A small image classifier, trained from scratch: norm layernorm.
Rows from block 4, named by matrix and row number. Rows with one number belong to one neuron. Each number is 128 + 24 x the weight over its row's rms, rounded and kept within 0 to 255. All counts start at 0. After the name is the row's rms in percent of the matrix's.
# fc1: MLP up (model.blocks.4.mlp.fc1.weight, 1280x320), inputs 0-53
# fc2: MLP down (model.blocks.4.mlp.fc2.weight, 320x1280, transposed), outputs 0-53
fc1.1014 107 [ 88 157 105  78 138 116 145 118 149 133  50 110 128  92 163 144 163 120  84 132 113 119 121  97 126 135 177 161 136 110 142 150 177 142 154 130 100 140 126 108 129 164 107 113 125  99 153 162 165 140 148  74 126 138]
fc2.1014 073 [133 150 122 137 132 126 134 139 163 165 118 124 112 130 136 114 129 116 153 126 125 125 107 135 159 121 101 129 103 108  72 112 138 148 168 120 158 148  89 163 152 139 147 113  77  92 123 159 144  91 114  84 137 132]
fc1.1015 100 [123 160 117 103 135 160 116 117 121 122 119 130 109 136 122 129 107 130 144 119 112 109 150 117 135 149 157 152 147 154 128 109  79 130 168  92 123 147 130 145 116 113 114 145 139 122 128 122 146 131 153 142 133 127]
fc2.1015 072 [175 143 104 145 107 144 191 170 151 111 132  98 127 129 161 164 163  87  97 122 113  88 132 159 105 146 113 108 104 128 133 120  87 139 142  89  92 109 114  84 154 150 164 135 115 130 124 129 129 160 187 117  96 118]
fc1.1016 102 [145 129 169 134 131 104 127 123 158 181 136 150 102 111 138 120 123 118 109 105 157 194 125 105 116 166 131  99 166 153 127 115 136 130 186 142 125 132 122  99 128 130 160 136 100 137 142  79 111 128 141 183 160 143]
fc2.1016 071 [132 128 131  81 138 140  89 141 122 128  81 105 131 126 199  88  96 157 135 141 156 167 127  77 121 113 148 113 131 141 136 105 128 129 134 144 102 128 121  83 137 128 133 107 125 168 131 133 120 135 113 109 146  96]
fc1.1017 096 [140 115 134  88 163 140 146 127 150  93 179 141 147 127 136  95 112 126 135 143  74 123 173  75 127 124 172 100 139 131 139 107  64 113 185 112  95 142  90  98 132 165 124 186 150 136 141 107 127 126  76 111  70 137]
fc2.1017 082 [106 146 101  97 120 146 147 118 147 136 127 153 113 121 145 136  94 134  99 160  90 140 142 149 119 122 132 107 103 126 138 109 122 117 163  93 165 133 169 108 147 110 155 111 116  96 151 157  77 110 110 117 146 122]
fc1.1018 119 [185 130 175 120 125  87 121 133 128 130 120 122 121 122 146  79 150 145 133 139 153 135 130  95 143 123  97 126  90 103 110 134 151 129  81 151 141 129 153 124 143 150  93 111 140 134 122 119 120 156 106  81 100 145]
fc2.1018 089 [ 97 118 135 121 126 176 126 133 141 117 147  96 193 107 111 158 123 133 131 128 150 160  99 147 135 164 120 148 119  94 132 120 110 116 116 109  97 107 103 115 133 127 162 114 161 131 120 160 113 134 126 130 148 141]
fc1.1019 112 [162 178 150 114 131 118 105 124 142 109 163 148 133 102 128  72 139 151 121  92 136 151 150 130 126 158 143 144 143 134 111 138 168 112 153 120  87 132 110 153 115 138  79 132 119 126 131 169 167 135 113 108 156 145]
fc2.1019 088 [104 119 119 132 137 129 134 132  91 135 149 161 158  83 106 130 172 118  93 140 129  87 142 127 152 116  99 145 127 108 134 128 126 146  98 110 162 112 144 110 117 128  93  75 118 104 103 109 119  89 154  89 127 117]
fc1.1020 109 [ 90 154 156  99 116 114 162 128 128 165 125 115 152 107 125 150 175 128  95 132 119 124 126 131 162 128 179 127 151 119 139 124 133 128 188 151 126 142 135 105 161 112  89  64 133 114 113 151  98 141  89 119 103 122]
fc2.1020 083 [ 91 149 112 117 114 105 146 129 139 117 144 143 101 125 115 123 151 115 121 130 107 163 123 103 163 142 132 100 133 120  84 123  99  96 121 151  95 144 115 134 132 143  88 139 101 134 121 101 146 106  96 119 100 132]
fc1.1021 103 [119 128 171 147 121 136 123 155 124 116 117 139 137 145 146 116 136 142 157 143 120  93 157 125 132 127 111 145 135 125 128 136 143 156 168 157 130 148 138  99 120 144 125 106 126 123 113 141 123 158 104 147  99 111]
fc2.1021 112 [ 91 118  95  94 160 159  99 101 143 152 145 100 105  65 139 146  99 120 138 101 119 106 122 125 104  94 110 138 107 107 130 143 114 124 109 178 162 127  90 135 134  98 130  93 163 111  87  99 111 146 127 124 131 130]
fc1.1022 095 [184  97 125 116 133 142 142  97 125 162 161 150  93 132 132 151 123 117 117 122 137 108 127  93 152 117  79 200  87 131 116 117 123  98 117 145 108 148 129 162 118 103 116 132 146  85 154 118 126 138 176  95 136 164]
fc2.1022 097 [118 107 127 144 153 149 170 123 155 107  96 143 125 135 109 136 147 142 143  82 125 116 149 130 114  93  91 120 113 125 143 101 128 100 169 192 156 116 143 160 144 154 163 132 140 124 142 124 134 112 112 159 121 172]
fc1.1023 088 [163 161 103 119 140 141 113 130 111  96 123 134 139 108 108 163 157 113 112 141 118 126  87 119 140 172 175 113  84 136 132 150 142  99 158 120  96 131 119 136 135 117 175 156 132 123 139  94 163 154 145 112 132 110]
fc2.1023 100 [142 139 134  90 136 105 123  94 123 102 123 104 149 124 147 128 129 136 118 121 119 108 158  84  89 171 147 142  80 152 124 100 146 134 101 103 142 169 154 186 106  99 109 107  98 140 102 134 143 110 157 131 119 134]
fc1.1024 094 [173  68 179 126 116  85 129 130 157 153 139 132 140 125 132 143 115 124 123 114 150 143 132 148 109 103  97 147 160 117 120 157 129 129 141 139 122 128 111 127 112 139 120 130 112 118 155  99 153 128 102 148 124 159]
fc2.1024 115 [180  92 164 147  91 144 146 134 157  59 122 119 123 150 159 145 149  93 160 153 118 151 131 143 137 143 127 153 146  95  77 125 182 100 135 168 111 100 103 117 102 134 145 135 111 130 168 139  74 106 102 113 130 148]
fc1.1025 089 [ 37  96 158 109 116 123 114  89 154 110 140 113 123 142 140 117 120 181 127 104 124 168 138  74 103 176 135 157 101 125 138 136 108 149 114 143 128 151 150 133  98 152 155  91 157 128 140 131 108 118 122 125 118 141]
fc2.1025 112 [ 96  98 136 101 139 157 144 126 163 136 143 122 135 131 135 145  85 142 146 105  83 130 156 128 165 133 139  76  97 101 135 134  86 159 100 118  69 162 162 104  79 139 116 146 152 146 143 106 141 114 166 158 144 126]
fc1.1026 105 [181  71 109 106 160 133 169 130 129 130 110 136  96 119 131 117 131 111 142 123 125 135 119 117 175 120 128 131 154 140 138  88 153 106 121 125 108 140  92 159 111 127 127 144 107 111 155 130 117 149 179 166 119 135]
fc2.1026 075 [149  78 124 123 111 132 127 105 115 148  88  97 130 154  88 109 115 129 102 105 126 126 161 125 132 128 103  99 109  68 155 127 121 150  79 142 123 126 136 106 141 109 144 103 124 158 135 124 104 143 105 117 158 132]
fc1.1027 101 [108  90 151 117 163 108 129 107 147 115 142 117 124 114 137 140 153 146 138 146 119 137 148 149  92 128 134 139 107 130 121  93 199 135 130 145 109 142 157 114 118 152 139 126 157 119  95 139 150 142  83 141 142 141]
fc2.1027 109 [116 122 120  87 129  80 147 128 138 114 135 122 116 155 168 104 106 127 126 130 161 134 143  75 110 123 124  87 145 106  96 138 161 169 129 140 132 132 116 124 110  99 152 125 136 111 123 124 141 115 151 138 126 119]
fc1.1028 092 [171  85 129 139 142 102 132 121 133 161 145 115 156 103 103  86 174 117 114 178 166 106 113 122 113  87 115 186 133 101 103  87 140 142 149 129 135 132 149  96 121 136 128 124 105 135 136 161 109 165 102 114 123 124]
fc2.1028 131 [115 145  97 140 114 177 115 128 153 101 116  89 142 125 148 135 132 201 123 129 135 135 153 131  93 130 160 125 152  74 118  94 109  84 139 134 130 129 149 122 122  89 116 168 164 157 145  93 169 150 170 115  96 158]
fc1.1029 096 [145 153 123 139 122  77 152 147 129 117 108 153 103 161  98 159 138 131 120 176  92 111 130  87 130 136  92 186 147 121 111  90 112 163 117 155 146 127 150 115 104 118 104 130 117  89 123 185 153 112 148 112 124 139]
fc2.1029 117 [137 133 106 121 146 145 132 141 109 148 123 125 137 127 138 132 142 136 132 101 124 133 121 148 119  83 122  78 116 121  80 110 153 128 147 162 147  95  97 171  95 152 133 154 142 102 111 155 116 146 141 136 136 113]
fc1.1030 117 [116 109 119 116 141 107 140 153 149 101 111 107 126 139 108 120 150 119 149 171 114 150 127 113  84  95 147 134 116  93 123 164  73 166 108 136 139 127 167 131 118 120  90  94 122 112 159 146 147 136 134 132 121 143]
fc2.1030 079 [145 118 124 174 143 181 133 139 105 118  90 137 149 167 165 144 113  82 103 139 156  96 117 183 144 116 155 110 129 136 139 132  87 117 107 141 164 120 161 116 161 144 180 142 110 103  97 126 100 124 113  78 100 124]
fc1.1031 112 [145 116 147 117 130 142 137 129 105 136 144 131 146  94 137 199 105 135 108 130 103 148 129  69 153 140 128 156 133 153 106 131 167 155 159 165 101 121 123 142 147 130 107 160 120 139 117 134 138 111 113 160 105 126]
fc2.1031 109 [134 114 125 156  85 130 125 116 122 151 104  97 148 142 157  93 159 121  87 105 118 141 102 126 107 135 134 164 113 117 140  85 110 113 144 117 165 121 124 136 135 105 125 118 125 144 125 115  95 127 178 107 131 145]
fc1.1032 110 [130 102 157 116 139 143 124 120 117 114 111 121 119 115 116 202  79 142 111 115 126 131 128 115 120 159 125 147 127 120 168 169 130 148 137 114 134 107 136 144 119 125  68 146 131 139 119 135 156 129 127 160 135  92]
fc2.1032 094 [133  99 175 102  93 132 140 113 154 126 121 105 131 146 151 149 177 140 144 148 147  99 161 133 121 126 111 121  98 136 125 104 140 120 114 115 117 146  95 138 127 102 125 145 107 155 116 113 103 119 124 117  80 102]
fc1.1033 090 [145 134 102 140 123 122  98 106 122  94 127 132 137  80 115 112 123 141 126 137 174 123 118  88  89 111  79  78 131 154 123 132 156 121 133 108 119 132  95 122 165 130 136 140 153 103 142  96 115 121 150  79 127 111]
fc2.1033 113 [141 102 128  95 120 120 117 140 150 131 143  85 125 106 146 159 172 120 108 118 146  86 138 167 122 119 133 140 123 129 102 127 157 112 168 124 113  84 160 145 141 157  90 138 145 135 111  96 130 101 131 125 112 106]
fc1.1034 101 [149 164 119 104 139 131 105 109 125 146 123 120 121 102 141 112 172 136 137 157 119 161 103 103  96 159 161 107 112 109 115 114 129 157 147 127 133 142 176 137  91 114 172 140 147 123  99 125 117 128 116 132 113 101]
fc2.1034 070 [119 104 110 136 130 114 133 181 168  86 139 189 102 157 125  80 142 128 102 164 150  70 117 130 131 143 162 114 106 142 148 137 158 125 144 130 113 152 118 103 162 142  78 100  77 108 133 120 132 104 164 135 156 123]
fc1.1035 100 [155 166 146 121 113 134  75 141  93 107 160 171 100  95 143 147 161 133 118 159 125 118 133 119 115  93 191 122 153 114 136 148  87 124 192 137 167 149 165 111 132 140 130  80 123 117 104 171 109 121 138 169 148 117]
fc2.1035 056 [173 142 121  90 111 141 136 166 181 137 104 125  89 156 138  89 132 134 101  92 121 103 155 159 177 156 131 119 101 126 119 148 131 111 131  98 168 111 140 126 150 114 107 139 164 137 124 142 100 146  81 145 149 112]
fc1.1036 095 [140 175 132 130  90 150 119 122 134 129 109 154 132 152 126  97 174 133 128 143 145 161 143 149 125 132 157 133 112 101 119 158 146 169 152 147 150 121 145 112 139 129 132 127 109  99 151 111 121 115 144  94 112 118]
fc2.1036 113 [143 146 141 131 137 135 157 113  91 131 164 131 151 123 120 169 164 121 102 118 135 126 123 102  95 154 123 117  96 183  97 133 139 120 160 147 147 142 137 139  58 158 154  83  78 154 154  71 128 147 126 130 123 131]
fc1.1037 114 [123 102 100 134 156 103 112 128 136 154  67 109 113 148 125 128  71 153 121 114 110 119 109 144 108 155 169 156 110 104 134 160  84 113 101 124 161 122  96 165 130 108 145 159  87 142 134 149 142 127 141 179 109  90]
fc2.1037 102 [143 196 135  82 143 125 109 105  93  96 115 157 109 117 108 101 131 123  97 129 133 146 156 117 180 163 128  89 161 132  97 107 105 131  92 140 138 168 130 114 151 112 134 138 118 139 142 113 135  92 103 154 105 108]
fc1.1038 110 [116 145  87 111 172  91 109 154 139 135 141 129 142 156 133 107 121 115 143 132 108  97 112 111 137  93 172 122 132 113 116 116 134 155  85 155 112 142 128 126 128 118 100 134 162 151 145 144 127 131 151 117 105 134]
fc2.1038 065 [149 125 163 154 126 124 152  79 126 129 111  88 181  88 128 126 113  98 114 109 132 117 118  91 120 129 142 159 101 120 140 128 109 130 136 124 132 107  99 159 120 113 123 106 122  59 158 143 121 139 136 108 156 126]
fc1.1039 118 [158 134 166 141 138 102 117 117 125 107  82 121 134 139 124  89 101 135 154 121 129  87 138 100 118 152 123 177 170 131 132 150 139 131 143 147 100 124 128 141 142 121 145 126 150 144 100 156  71 132  73 108 140 167]
fc2.1039 071 [100 105 124 136 115 142 107 129 152 115 115 116 127 144 148 155 153 128 123 116 121  94 143  80 123 110 118 156 123 156 160  72 138 144 172 127 117 118  84 130  87  98 146 124 116 178 149 127  92 105 134 122 144 123]
fc1.1040 084 [139  91  95 124 118 105 143 108 110 101 126 124  83  96 141 143 117 141 112 120 152  86 177 131 163 119 118 154 131 121 116 144 119 126 112 129 106 108 130 158 135 188 103 172 100 154 159 124 117 127 106 128 120 151]
fc2.1040 113 [133 135 189  81  87  97 145 106 109 155 113 122 190 133 174 126 133  91 149 102 101 145 113  98  96 103 108 153 128 112 119 117 134 134 157 133 121 120 129 131 131 112 141 157 130 169 150 123 114 155 112 154 136  95]
fc1.1041 077 [175 127 188 128 124  70 117 106  89  94 111 123 112  97 129 141 136 107 103  96 135 112 146  96 137 120 154 150 165 148 138 134 138 126 137 132 146 138 106 114 105  74 128 108 134 126  78 104 134 113  95 127 173 139]
fc2.1041 089 [130 130 112 173 160 129  90 117 132  99 152 125 143 130 109 125  95 145 122 143 130 105 144 141 116 112 123 122 137 129 147 117 149 142 132 132 130 143 114 120 112 137 131 164 153 155 113 128 140 125  94 142 119  74]
fc1.1042 089 [108 132 166 128 122 124 119 129 119 169 119 123 139 128 137 168 124 160 121 121 130 160 119  71  99 151 169 104 154 106 158 133 117 125 137 148 135 134  97 104 126  87 106 119 157 116 145 162 174 131 142 151 133 131]
fc2.1042 095 [128 130 148 177 122 145 178 125 122 115 123 140 159 142 173 134 118 141 125 120 119 126  95 143 106 144  92 135 122 150 155 135 151 156 161 138 106 126 111  91  69 123 120 130 162 122 175 110 102 146 107 163 146 103]
fc1.1043 088 [105  83 126 126 121 110  92 108 124 118 130 137 144 122 128 108 139 130 122 150 102 168 160  99 145  83 125 103 179 120  99 120 106 134 183 114 101 119 158 154 157 121 138 107 137 139 161 132 139 130 120 113 157 130]
fc2.1043 129 [121  88 135 120 154 152 187 154 141 124 107 128 158  76 114 148  95 107 117 130  82 148  84  92 154 134  95 151 133 128 138 134 155 148 130  87  97 140 136 134  86 142 122 114 130 145 145 150 119 165 129 103 126  97]
fc1.1044 088 [129 108 106 130 132 139  99 181  90 169 123 141 144 156 118 159 107 115 133 102 136 185 116  94 127 144 102 111 138 133 116 169 107 137 168 160 129 134 121 139 110 125 124 120 123 114 118 118 146 147 121 142 101 153]
fc2.1044 106 [151 128 126 132  98 148 122 103 123 136 159 129 139 132 182  75 116 150 142 141 123 103 137 145 124 141 127 160 124 149  85 154 154 141 174 126 113 103 132  85 121 103 153 122  83  84 147 126 140 122 115 161  90 155]
fc1.1045 095 [163 138 134 138 136 149 117 120 108 121 135 110 107 110 135 119  98  99 144 133 118  92 123 111 139 110 115  90 115 143  96 157 177 153 132 121 107 140 175  88 145 143  89  66 111 120 119  85 113 138 147 118 139 121]
fc2.1045 127 [115 147 119 124 116 160 135 104 182 122 134 168 142 159  74 116 146 131 136 123 181 112 112 113 139 145  98  96 115 103 126 130 134 110 142 125 109 191 176 137 158 105 104 151 114 113 140  88 151 113 132  87 121 104]
fc1.1046 096 [157 122 127 140 128 100 150 134  85 121 113 143 120 110 120 151 113 132 140 114 133  93 143  90 121 144 143 131 110 140  92  97 159 140  94  86 107 137 118 162 161 145 155  94 173 126  93 109  63 132 132 131 146 149]
fc2.1046 124 [130 146 156 123 150 136 155  64 146 102 121 109 146 108 115 120  81 124 135  85 132 120 117 147 117 140 151 145 113 140 112 126 167 129 124  88 119 135 141 103 137 156 119 113 135 111 121 126 165 128 155 105  78 120]
fc1.1047 095 [108 165 155 112 160 126 165 147 129 126 160  98 152 143 118 130 119 126 146  99 131 108 126 135  84 146 117 119 148 130 104 145 171 101 134 148 147 165 101 133 168 129 111 106 117 125 149 179 143 131 140 157 118 121]
fc2.1047 096 [115 113 105 118 154 172  93 134 125 118 121 127 149 137 169  81  78 104 108  98 116 125 157 117 129 149 106 118 116 148 122 171 147 107 129 176 121 138  84 121  76 142 133  99 152 142  96 136 156 134 116 130 210 137]
fc1.1048 088 [140 106 143 124 135 145 159 164 131 104  98 129 114  87 139 116 132 137 142 113 128 119  90 171 150 110 118 121  37 155 136 118  79 109 156  93 120 145 143  81  90 136  99 127 200 117 159 148 134 117  83 117 152 122]
fc2.1048 087 [112  89 139 124 159 163 161  83 171 107 120 131  80 154 126 142 175 151 160 100 103 158 166 119 115 150  89 162 138 129  92 137 155 159 111 100 124  83 123 140 162 131 123 117 177 106 149 113 184 105 115 100 162 131]
fc1.1049 095 [182 144 100 113 118 156 159 121 150 154 137 110 103 142 121 159 139  97 101 125 130  90 120  93 131 128 145 113 158 133 166 109 144 131 116 130 146  98 135 110 161 161 112 163 148 120 125 137 118 144 104 164 110  99]
fc2.1049 069 [137 120 116 117 145 109 127 170 108  78 160 116 136 156 129 126 163 172 139 134 152 141 150 139 174 161 143  96 101 167 105  89 136  83 151 144 146 115 109 136 143 117 145 120 121 137 141 117 126 131 139 123 140  80]
fc1.1050 102 [ 73 109 110 113 126 121 169 110 129 126  69 151 133 124 169 136 130 132 154 140 107 142 125 198 122  81 153 100 164 146 124 127 141 102 107 122 110 142 148 156 115 135 113 126 120 159 133 119 171 142 168  99 120 126]
fc2.1050 113 [129 146  97 159 125 159 127 101 155  92 105 165 165  69 142 116 110 139 184 116 138 117 122 132  99 132 116 126 146 146 148 112 147  94 112 123 140 131 193 123 104  87  98 140 144 130 124 180 170 152 124  93 103  93]
fc1.1051 089 [194 172 160 113 120 104 129 134 170 125  71 148 153 115 115 109 141 120 112 144 106  98 135  51 141 116 145  85 148  97 147 144  87 149 139 160 170 116 145 110 128 120 104 108 136  75 122 118 150 118 155 160 104 135]
fc2.1051 106 [137 126 105 127 145  74 146  98 132 114 121 139 121 120 151 149 129 162 144 140 129 135 124 153 125 107 158 121 129 104 159 112  92 145 124 108 150 113 108 114 138 103 133 161 122 101 135 113 126 121 109 149 132 144]
fc1.1052 102 [115 119 170 153 141 109 113 118  91 138 128 170 146 124 145 180  84 110 141 128 121 106 133 115 135 161  81 183 143 155 161 118 144 120 100 112 120 120 172 163 143 106 164 103 113 109 158 128 135 147  92 157 143 185]
fc2.1052 085 [187 140 137 158  98 131 166 131 135 112  97 114 137 127 151 102 116  98 145 107 127 102 133 119 110 128 110 126 132 100 112 149 119 155 134 121 142 104 105  80 150 157 111 144 138 144 193 139  96 138  73 152 125 156]
fc1.1053 089 [ 87 156 113 128 136 126  67 154 143 116 135 103 148 127 127  96 149 128 100 121 100 121 130  78 127 124 155 144 126 118 139 164 111 149 120 120 122 101 114 115 133 149  98 120 116 110 152 134 110 116 154 152  98 137]
fc2.1053 105 [131 102 113 162 168 146 103 160 127  78 114 149 104 145  89  61 116 185 101 134 111 129 131 140 140 162 121 112 141 125 130 110  85 130 114  83 142 119 134 104 123 185 103 114 117 126 152 145 157 140 126 158 147  96]
fc1.1054 099 [117 136 110 134 118 112  99 154 113 121 103 115 144 105 127 130 113 114 146 144 123 133 100 127  98 140 161 175 125 133  96 128 140 121 113 130 112 147 104 165 105 133 151 141 135 103 140 119 121 103 184 157 131 154]
fc2.1054 111 [116 121 107 174 130  90  96  88 142 189 143 123 153 125 127 116 131 160 139 113 128  96 149 142 138 123 110  87 113 114 106  95 132 134 114 115 125 136 119 113 103 124 171  93 150 143 103 107 161 175 121 160 130 162]
fc1.1055 099 [135  46 189 111 130 141 144 122 127 139 134 166 112  92 143  71 154 146 108 110 151 126 134 139 156 143 114 118 146 120 120 150 131 124 147 141 151 128  96 123 104 116 132 104 136 156  97 128 134 136  96 132 186 143]
fc2.1055 075 [153 110 170 103 111 164  97 151 155 101 114  64 131 123 128  91 167 122 136 154 115 135  99  95 108 115 139  95 137 123 147 180 128 138 114 127 147  80 101 146 129 153 108 161 130 150 162 100 104 101 153  89 102 126]
fc1.1056 107 [108 163 189 112 137 110 142 147  88 129 121  71 129 122 122  99 127 142 108  81 148 132 151 129 175 172 152 112 132 120 141 118 117 127 169 113 126 143 150 133 131 153 114 137 145 151 139 111 148 125 108 117 119 129]
fc2.1056 099 [121 120 110 144 150 105 144  95 121 149 117 129 153 157 164 122 112 101  94 135 127 166 127 107  78  97  97 130 118 114 122 116 162 114 130 114 156 147 128 107 129 148 162 125 142 117 166 160 132 110 124 145 134 123]
fc1.1057 126 [126 155 102 113 124 128 125 105 120 149  54 110 142 137 139 141 152 146 139 109 133 126 134 102 150 152 166 156 101 129 164  99 135 155 135  96 116 139  69 157 126 136 145 152 147 139 194 122 192 126 112 131 122 137]
fc2.1057 099 [141 183 109 164 101 104 117 108 141 169 150 119 108  87 119  69 122 117 144 122  93 142 120 106 152 136 133 113 141 122  90 111 131 124 134 134 129 137 105 103 154 131 152 161 106  99 129 140 151 100 137 134 105 107]
fc1.1058 100 [128  85 130 122 117 118  98  89 112 129 131 106 143 136 135 187 145 119 153 141 125 130 148 158 168 128 131 132 146 152 121 125 124  83 184 130  98 148 166 145  78  81 109 141 177 122 106 122 156 149 119 128 171 170]
fc2.1058 105 [141 123 121 122 126 119  73 146 179 137 105 125 154 124 129 126 147 114  97 117 123 107 148  98 121 193 139 132  87 134 148  65 123 145  79 154 102 117 132 130 101 143 139 110 134 151  95 121 122  74 168 113 102 162]
fc1.1059 104 [127 131 148 142 136 149 146 131 148 160  91 127 108  84 143 144 114 156 101 112 162  74 134 140 107 182 111 141  94 110 138 115 118 126 132 146 108 156  87 136 138 151 151 135 147 162 136 112 133 122 137 118 125 111]
fc2.1059 075 [122 100  92 132 119 136 120 142 121 139 156 149  81 138 108 166 133 118 145 189 121 147  68 110 111 106 147 180 111 129 133 143 124 120 155 147 155 145  59 124 132 149 130 116 150 133 134  96 129 123 140 118 136 145]
fc1.1060 102 [138 147 112 100 108 105  79 109 106 121 147  99 107 136 149  67 131 116 105 140 134 122 168 112  84 119 124 118 164 130 167 124 137 141 151 151 136 131 104  92 141 109 139 104 122 135 101 162 136 132 156 138 154 108]
fc2.1060 124 [140 134 114 144 120 114 126 126 103 118  95 164 157 148 156 183 100 149 137 156  81 158 107 132 134 127 119 151 120 102 142 133 155 159 112 184  85 136 120 127 107 136 138  78  88  99  92 100 137 136 107 118 178 138]
fc1.1061 090 [ 95 122 158 129 150 176 144 121 130  72 140 129 176 123 131 132 105 153  92 125 136 139 111 120 135 130 110 133 103 110 116 155 196 110 142 126 112 113 154 154 117 143 119 162 120 123 116 121 136 128 139 135 133 122]
fc2.1061 071 [106 125 156 152 107 128 132  85 143 125  91  94 150 119 120 113 129 108 150 111 155 104 150 102 113 131 116 101  99 123 134  72 165 148 146 136 149 110 129 131 127 117 164 123 116 195 157 122 155 119 144 138 157 122]
fc1.1062 100 [145 134 136 166 143 131 105 129 123 117  85 121 129 140 107 132 123 126 102 119 107 132 128 129  67 138 137 150 154 152 163 155 101 106 137 133 131 130 117  87 117 135 104 102  87 115 129 104 142 130 162  76 124 134]
fc2.1062 091 [116  95 145 134 149 111 129 100 166  87 157 133 113 109 149 141 120 149 121 138 137 132 169 104 139 114 123 138 147  99  94  99 114 156 138 152  70 142 191 142 135 108 105 133 123 115 126 116 142 115 146 124 121 168]
fc1.1063 101 [ 63 119  98 117 112 110 166 149 140 164 114  90 167 112 119 181 130 124  82 132 145 114 166 156 110 201 128 172 167 151 124  76 113 129 127 100 139 118 119 146 108  72 133 146 135 142 166 123 177 130 156 164 122 106]
fc2.1063 069 [144 125 131 105 114  72 127 161 108 134 118 136 129 143  91 118 116 107 113 187 140 135 147 132 154 131  93 120 113 117 146  85 121  87 133 143 114 121 117 139 112  68 159 120  97 131 150 120 159  78 120 120 136 129]
fc1.1064 092 [112  80 132 112 128 134 141 118 107 125 150 144 105  87 122 105 142 126 150 125 156 172 127 135 148 120 118 104 136 153 131 138  85 127 117 123 114 137 153 134 145 115 116 136 133  89 152 119 127 118 155 104 113 140]
fc2.1064 071 [147 129 147 132  94 136  99 137 108  99 129 121 116 139  98 173 105  64 123 149 166  85 131 157  90 127 111 163 119 111 157 155 120 101 159  81 127 114 132 114 147 143 146  95 175 124 108 114 151 177 123 104 125 118]
fc1.1065 088 [ 74  96 103  97 150 114 172 143  91 141 134 113 140 119 126 112 142 109 120 134  94  97 118  95 113 114 161 121 128 163 114 110 116 115 116 161 171 102 115 187 130 177 111 107 138 127 125  86 146 135 114 137 120 150]
fc2.1065 111 [187 138 127 156 139 134 151 123 120 153 116  97 156 108 117 150 144 130 114 136  97 132  97 123 184  99 140 163 123 124 154 153 120 117 114 160  89 136  97 110 128 123  87 168 149 151 110 155 116 113  92 136 168 167]
fc1.1066 096 [119  93 111 122 148 131 101 130 125 111 112 162 105 110 153 161 116 112 142 132 116 120 102 123 111  93 173 128 148 140  99 119 168 101 135 159 109 133 145 186 143 168 164  99 168 109 142 107 108 109 198 144  86 131]
fc2.1066 112 [102 109 147 114 121 130 151 115 139 129  97 128 103  97 148 126 168 159 156 128 144 125 131 151 139 158 174 137 166 121 128 120 178 135 121 126 151 147 144 158 134 136 126 159 137  97 115 148 167 151  86 139 105 111]
fc1.1067 105 [136 122 166 107 127 133 156 109 109 149  99 109 144 163 148 157 176 113 154 118 122 143  99 139 170 136 120 117 127 117 173  94 129 124 104 111 154 132 150 146 135 135 110  72 188 144 101 137  94 127 167 143 115 136]
fc2.1067 087 [103 152 123 102 128 123 148 152 125 101 139 145 129  97 120  80 131 149 164 100 117 116 130 161 139 117 126 164 163 129 125 167 152 146 133  95 175 120 133 105 130 135 131 158 135 174 133 140 162 111  78 134 103 119]
fc1.1068 098 [134 140 133 111 101 106  73 120  89 143 100  82 148 122 122 135 178 147 133 132  83 156 119  72 152 112 133 140 169  93 173 138 121 102 134 136 106  82 167 146  83 135 132 163 113 112 112 117 116 136 180 148 128 160]
fc2.1068 067 [132 136 133 125 161  82  70 109 103 102 134 172 114 130 125 105 142 134 154 130 119 129 138 133 161 118 143 141 112 157 129  97 152 154 139  94 119 163 118 144  77  94 146 151 105 102 115  88 116 151 121 127  73 132]
fc1.1069 091 [111  95 124 142 116 152 118 149 127 128 102 107 135 120 149 146  99 102 140 110 176 163 128 183 113 118 102 184 105 108 122  76 116 147 153 134 115 123 146 104 161 113 110 170 162 134  86 132 123 147 117  87 128 141]
fc2.1069 104 [136 107  95 115 119 176 148 127 125  94 141 137  98 132 152 109 163 118 107 116 118 143 170 123  69 133 121  94 107 110 109 133 133  67 164 102 162 124 154 136 129 145 159  83 166 131 129  80 114 173 150 134 140 143]
fc1.1070 113 [119 204  94 112 150 141 122 168 124 141 149 132 112 101 117 118 161 114 112 131 130  82 111 109 184 155 161  80 122 144 122 105 104 121 103 106 118 137 125  99 128 182 111 148 126 123 155 110  91 146 110 116 127 135]
fc2.1070 079 [171 180 148 133 122 104 141 105 132 135  90 125  90 153 100  60 189 120 167 137 125 108 159 163 118 114 151 158  90 131  82 118 127 140 109 156 129 112 131 168 112 109 118 125 131 115 137  93  92 140  97 115 131 123]
fc1.1071 093 [100 139 147 129 105 137 103 126  95  95 149 149 166 144 142 159 120 122 137 137 117 137 168 186 139 138  86 144 130 148 149 148  84 129 116 150 133 119 136 119 129 115 138  85 142 130 155 157 109 124 103 124 152 143]
fc2.1071 051 [124 100 145 138 102 132 167 151  88 130 112 120 139 167 128 147 111 153 125 133 144 112  99 110 112 193 109 124 109 149 127 134 134 151 145 129 116 144 110 104 146 103 111 129 143 113 148 170 120 110 119 114 144 132]
fc1.1072 086 [134 116 138 150 146 168 115 159 107 125 118 133 126 106 110  96 169 123 159 121 154 116 123 113 107 172  96 107 134 164 150 158 145 142 141  69 182 123 140 158 118 119 148 131 151 146 104 118 119 140 119 113 128 133]
fc2.1072 069 [146  86 167  90  93 144 118 115 134 159 134 130 116 182  97 124 111 106 125 141 129 122 117 152 187 135 134 124 155 117 138 150 110 129 151  86 115 110 125 130 116 155 131 125 154 140 130 108 133 109 131  95 121 151]
fc1.1073 105 [132 182 198 113 139 147 102 125 151 138 133  83 116 145 119 122 127 121 113 154 145 119 158 171 133 125 135 126 112 122 122 124 130 121 110 113 118 135 144 137 171 203 117  81 151 134 126 166 178 125 136 104 123 147]
fc2.1073 112 [152 155 129 118 140 114 140 151 110 110  82 164 180 170 102 112 126 134  78 117 109 122 127 117 113 142 143 123 126 137 159 111 157 125 101 107 134 146  79 147 102  91 129 110 108 112 127 128 105 114 155 103 141 139]
fc1.1074 084 [128 138 109 177 111 105 114 103 134 155 155 123 178 140 164 161 135 111  85 129 152 108  91 146 114 137 133 144 122 156 139 161  93 148 167 136 133 136  83  96 134 111 128 159 135 144 114 137 155 142 139 125 155 113]
fc2.1074 047 [100  95 138  98 146 140 137  99 149 134  86 138 154 149 148 141 113 116 135 126 130 177 115  99 130 144 151 124 105 153  89 122 108 119 125 121 166  44 114 117 120 122 145 130 126 125 117 134 149 129  77 134 138 109]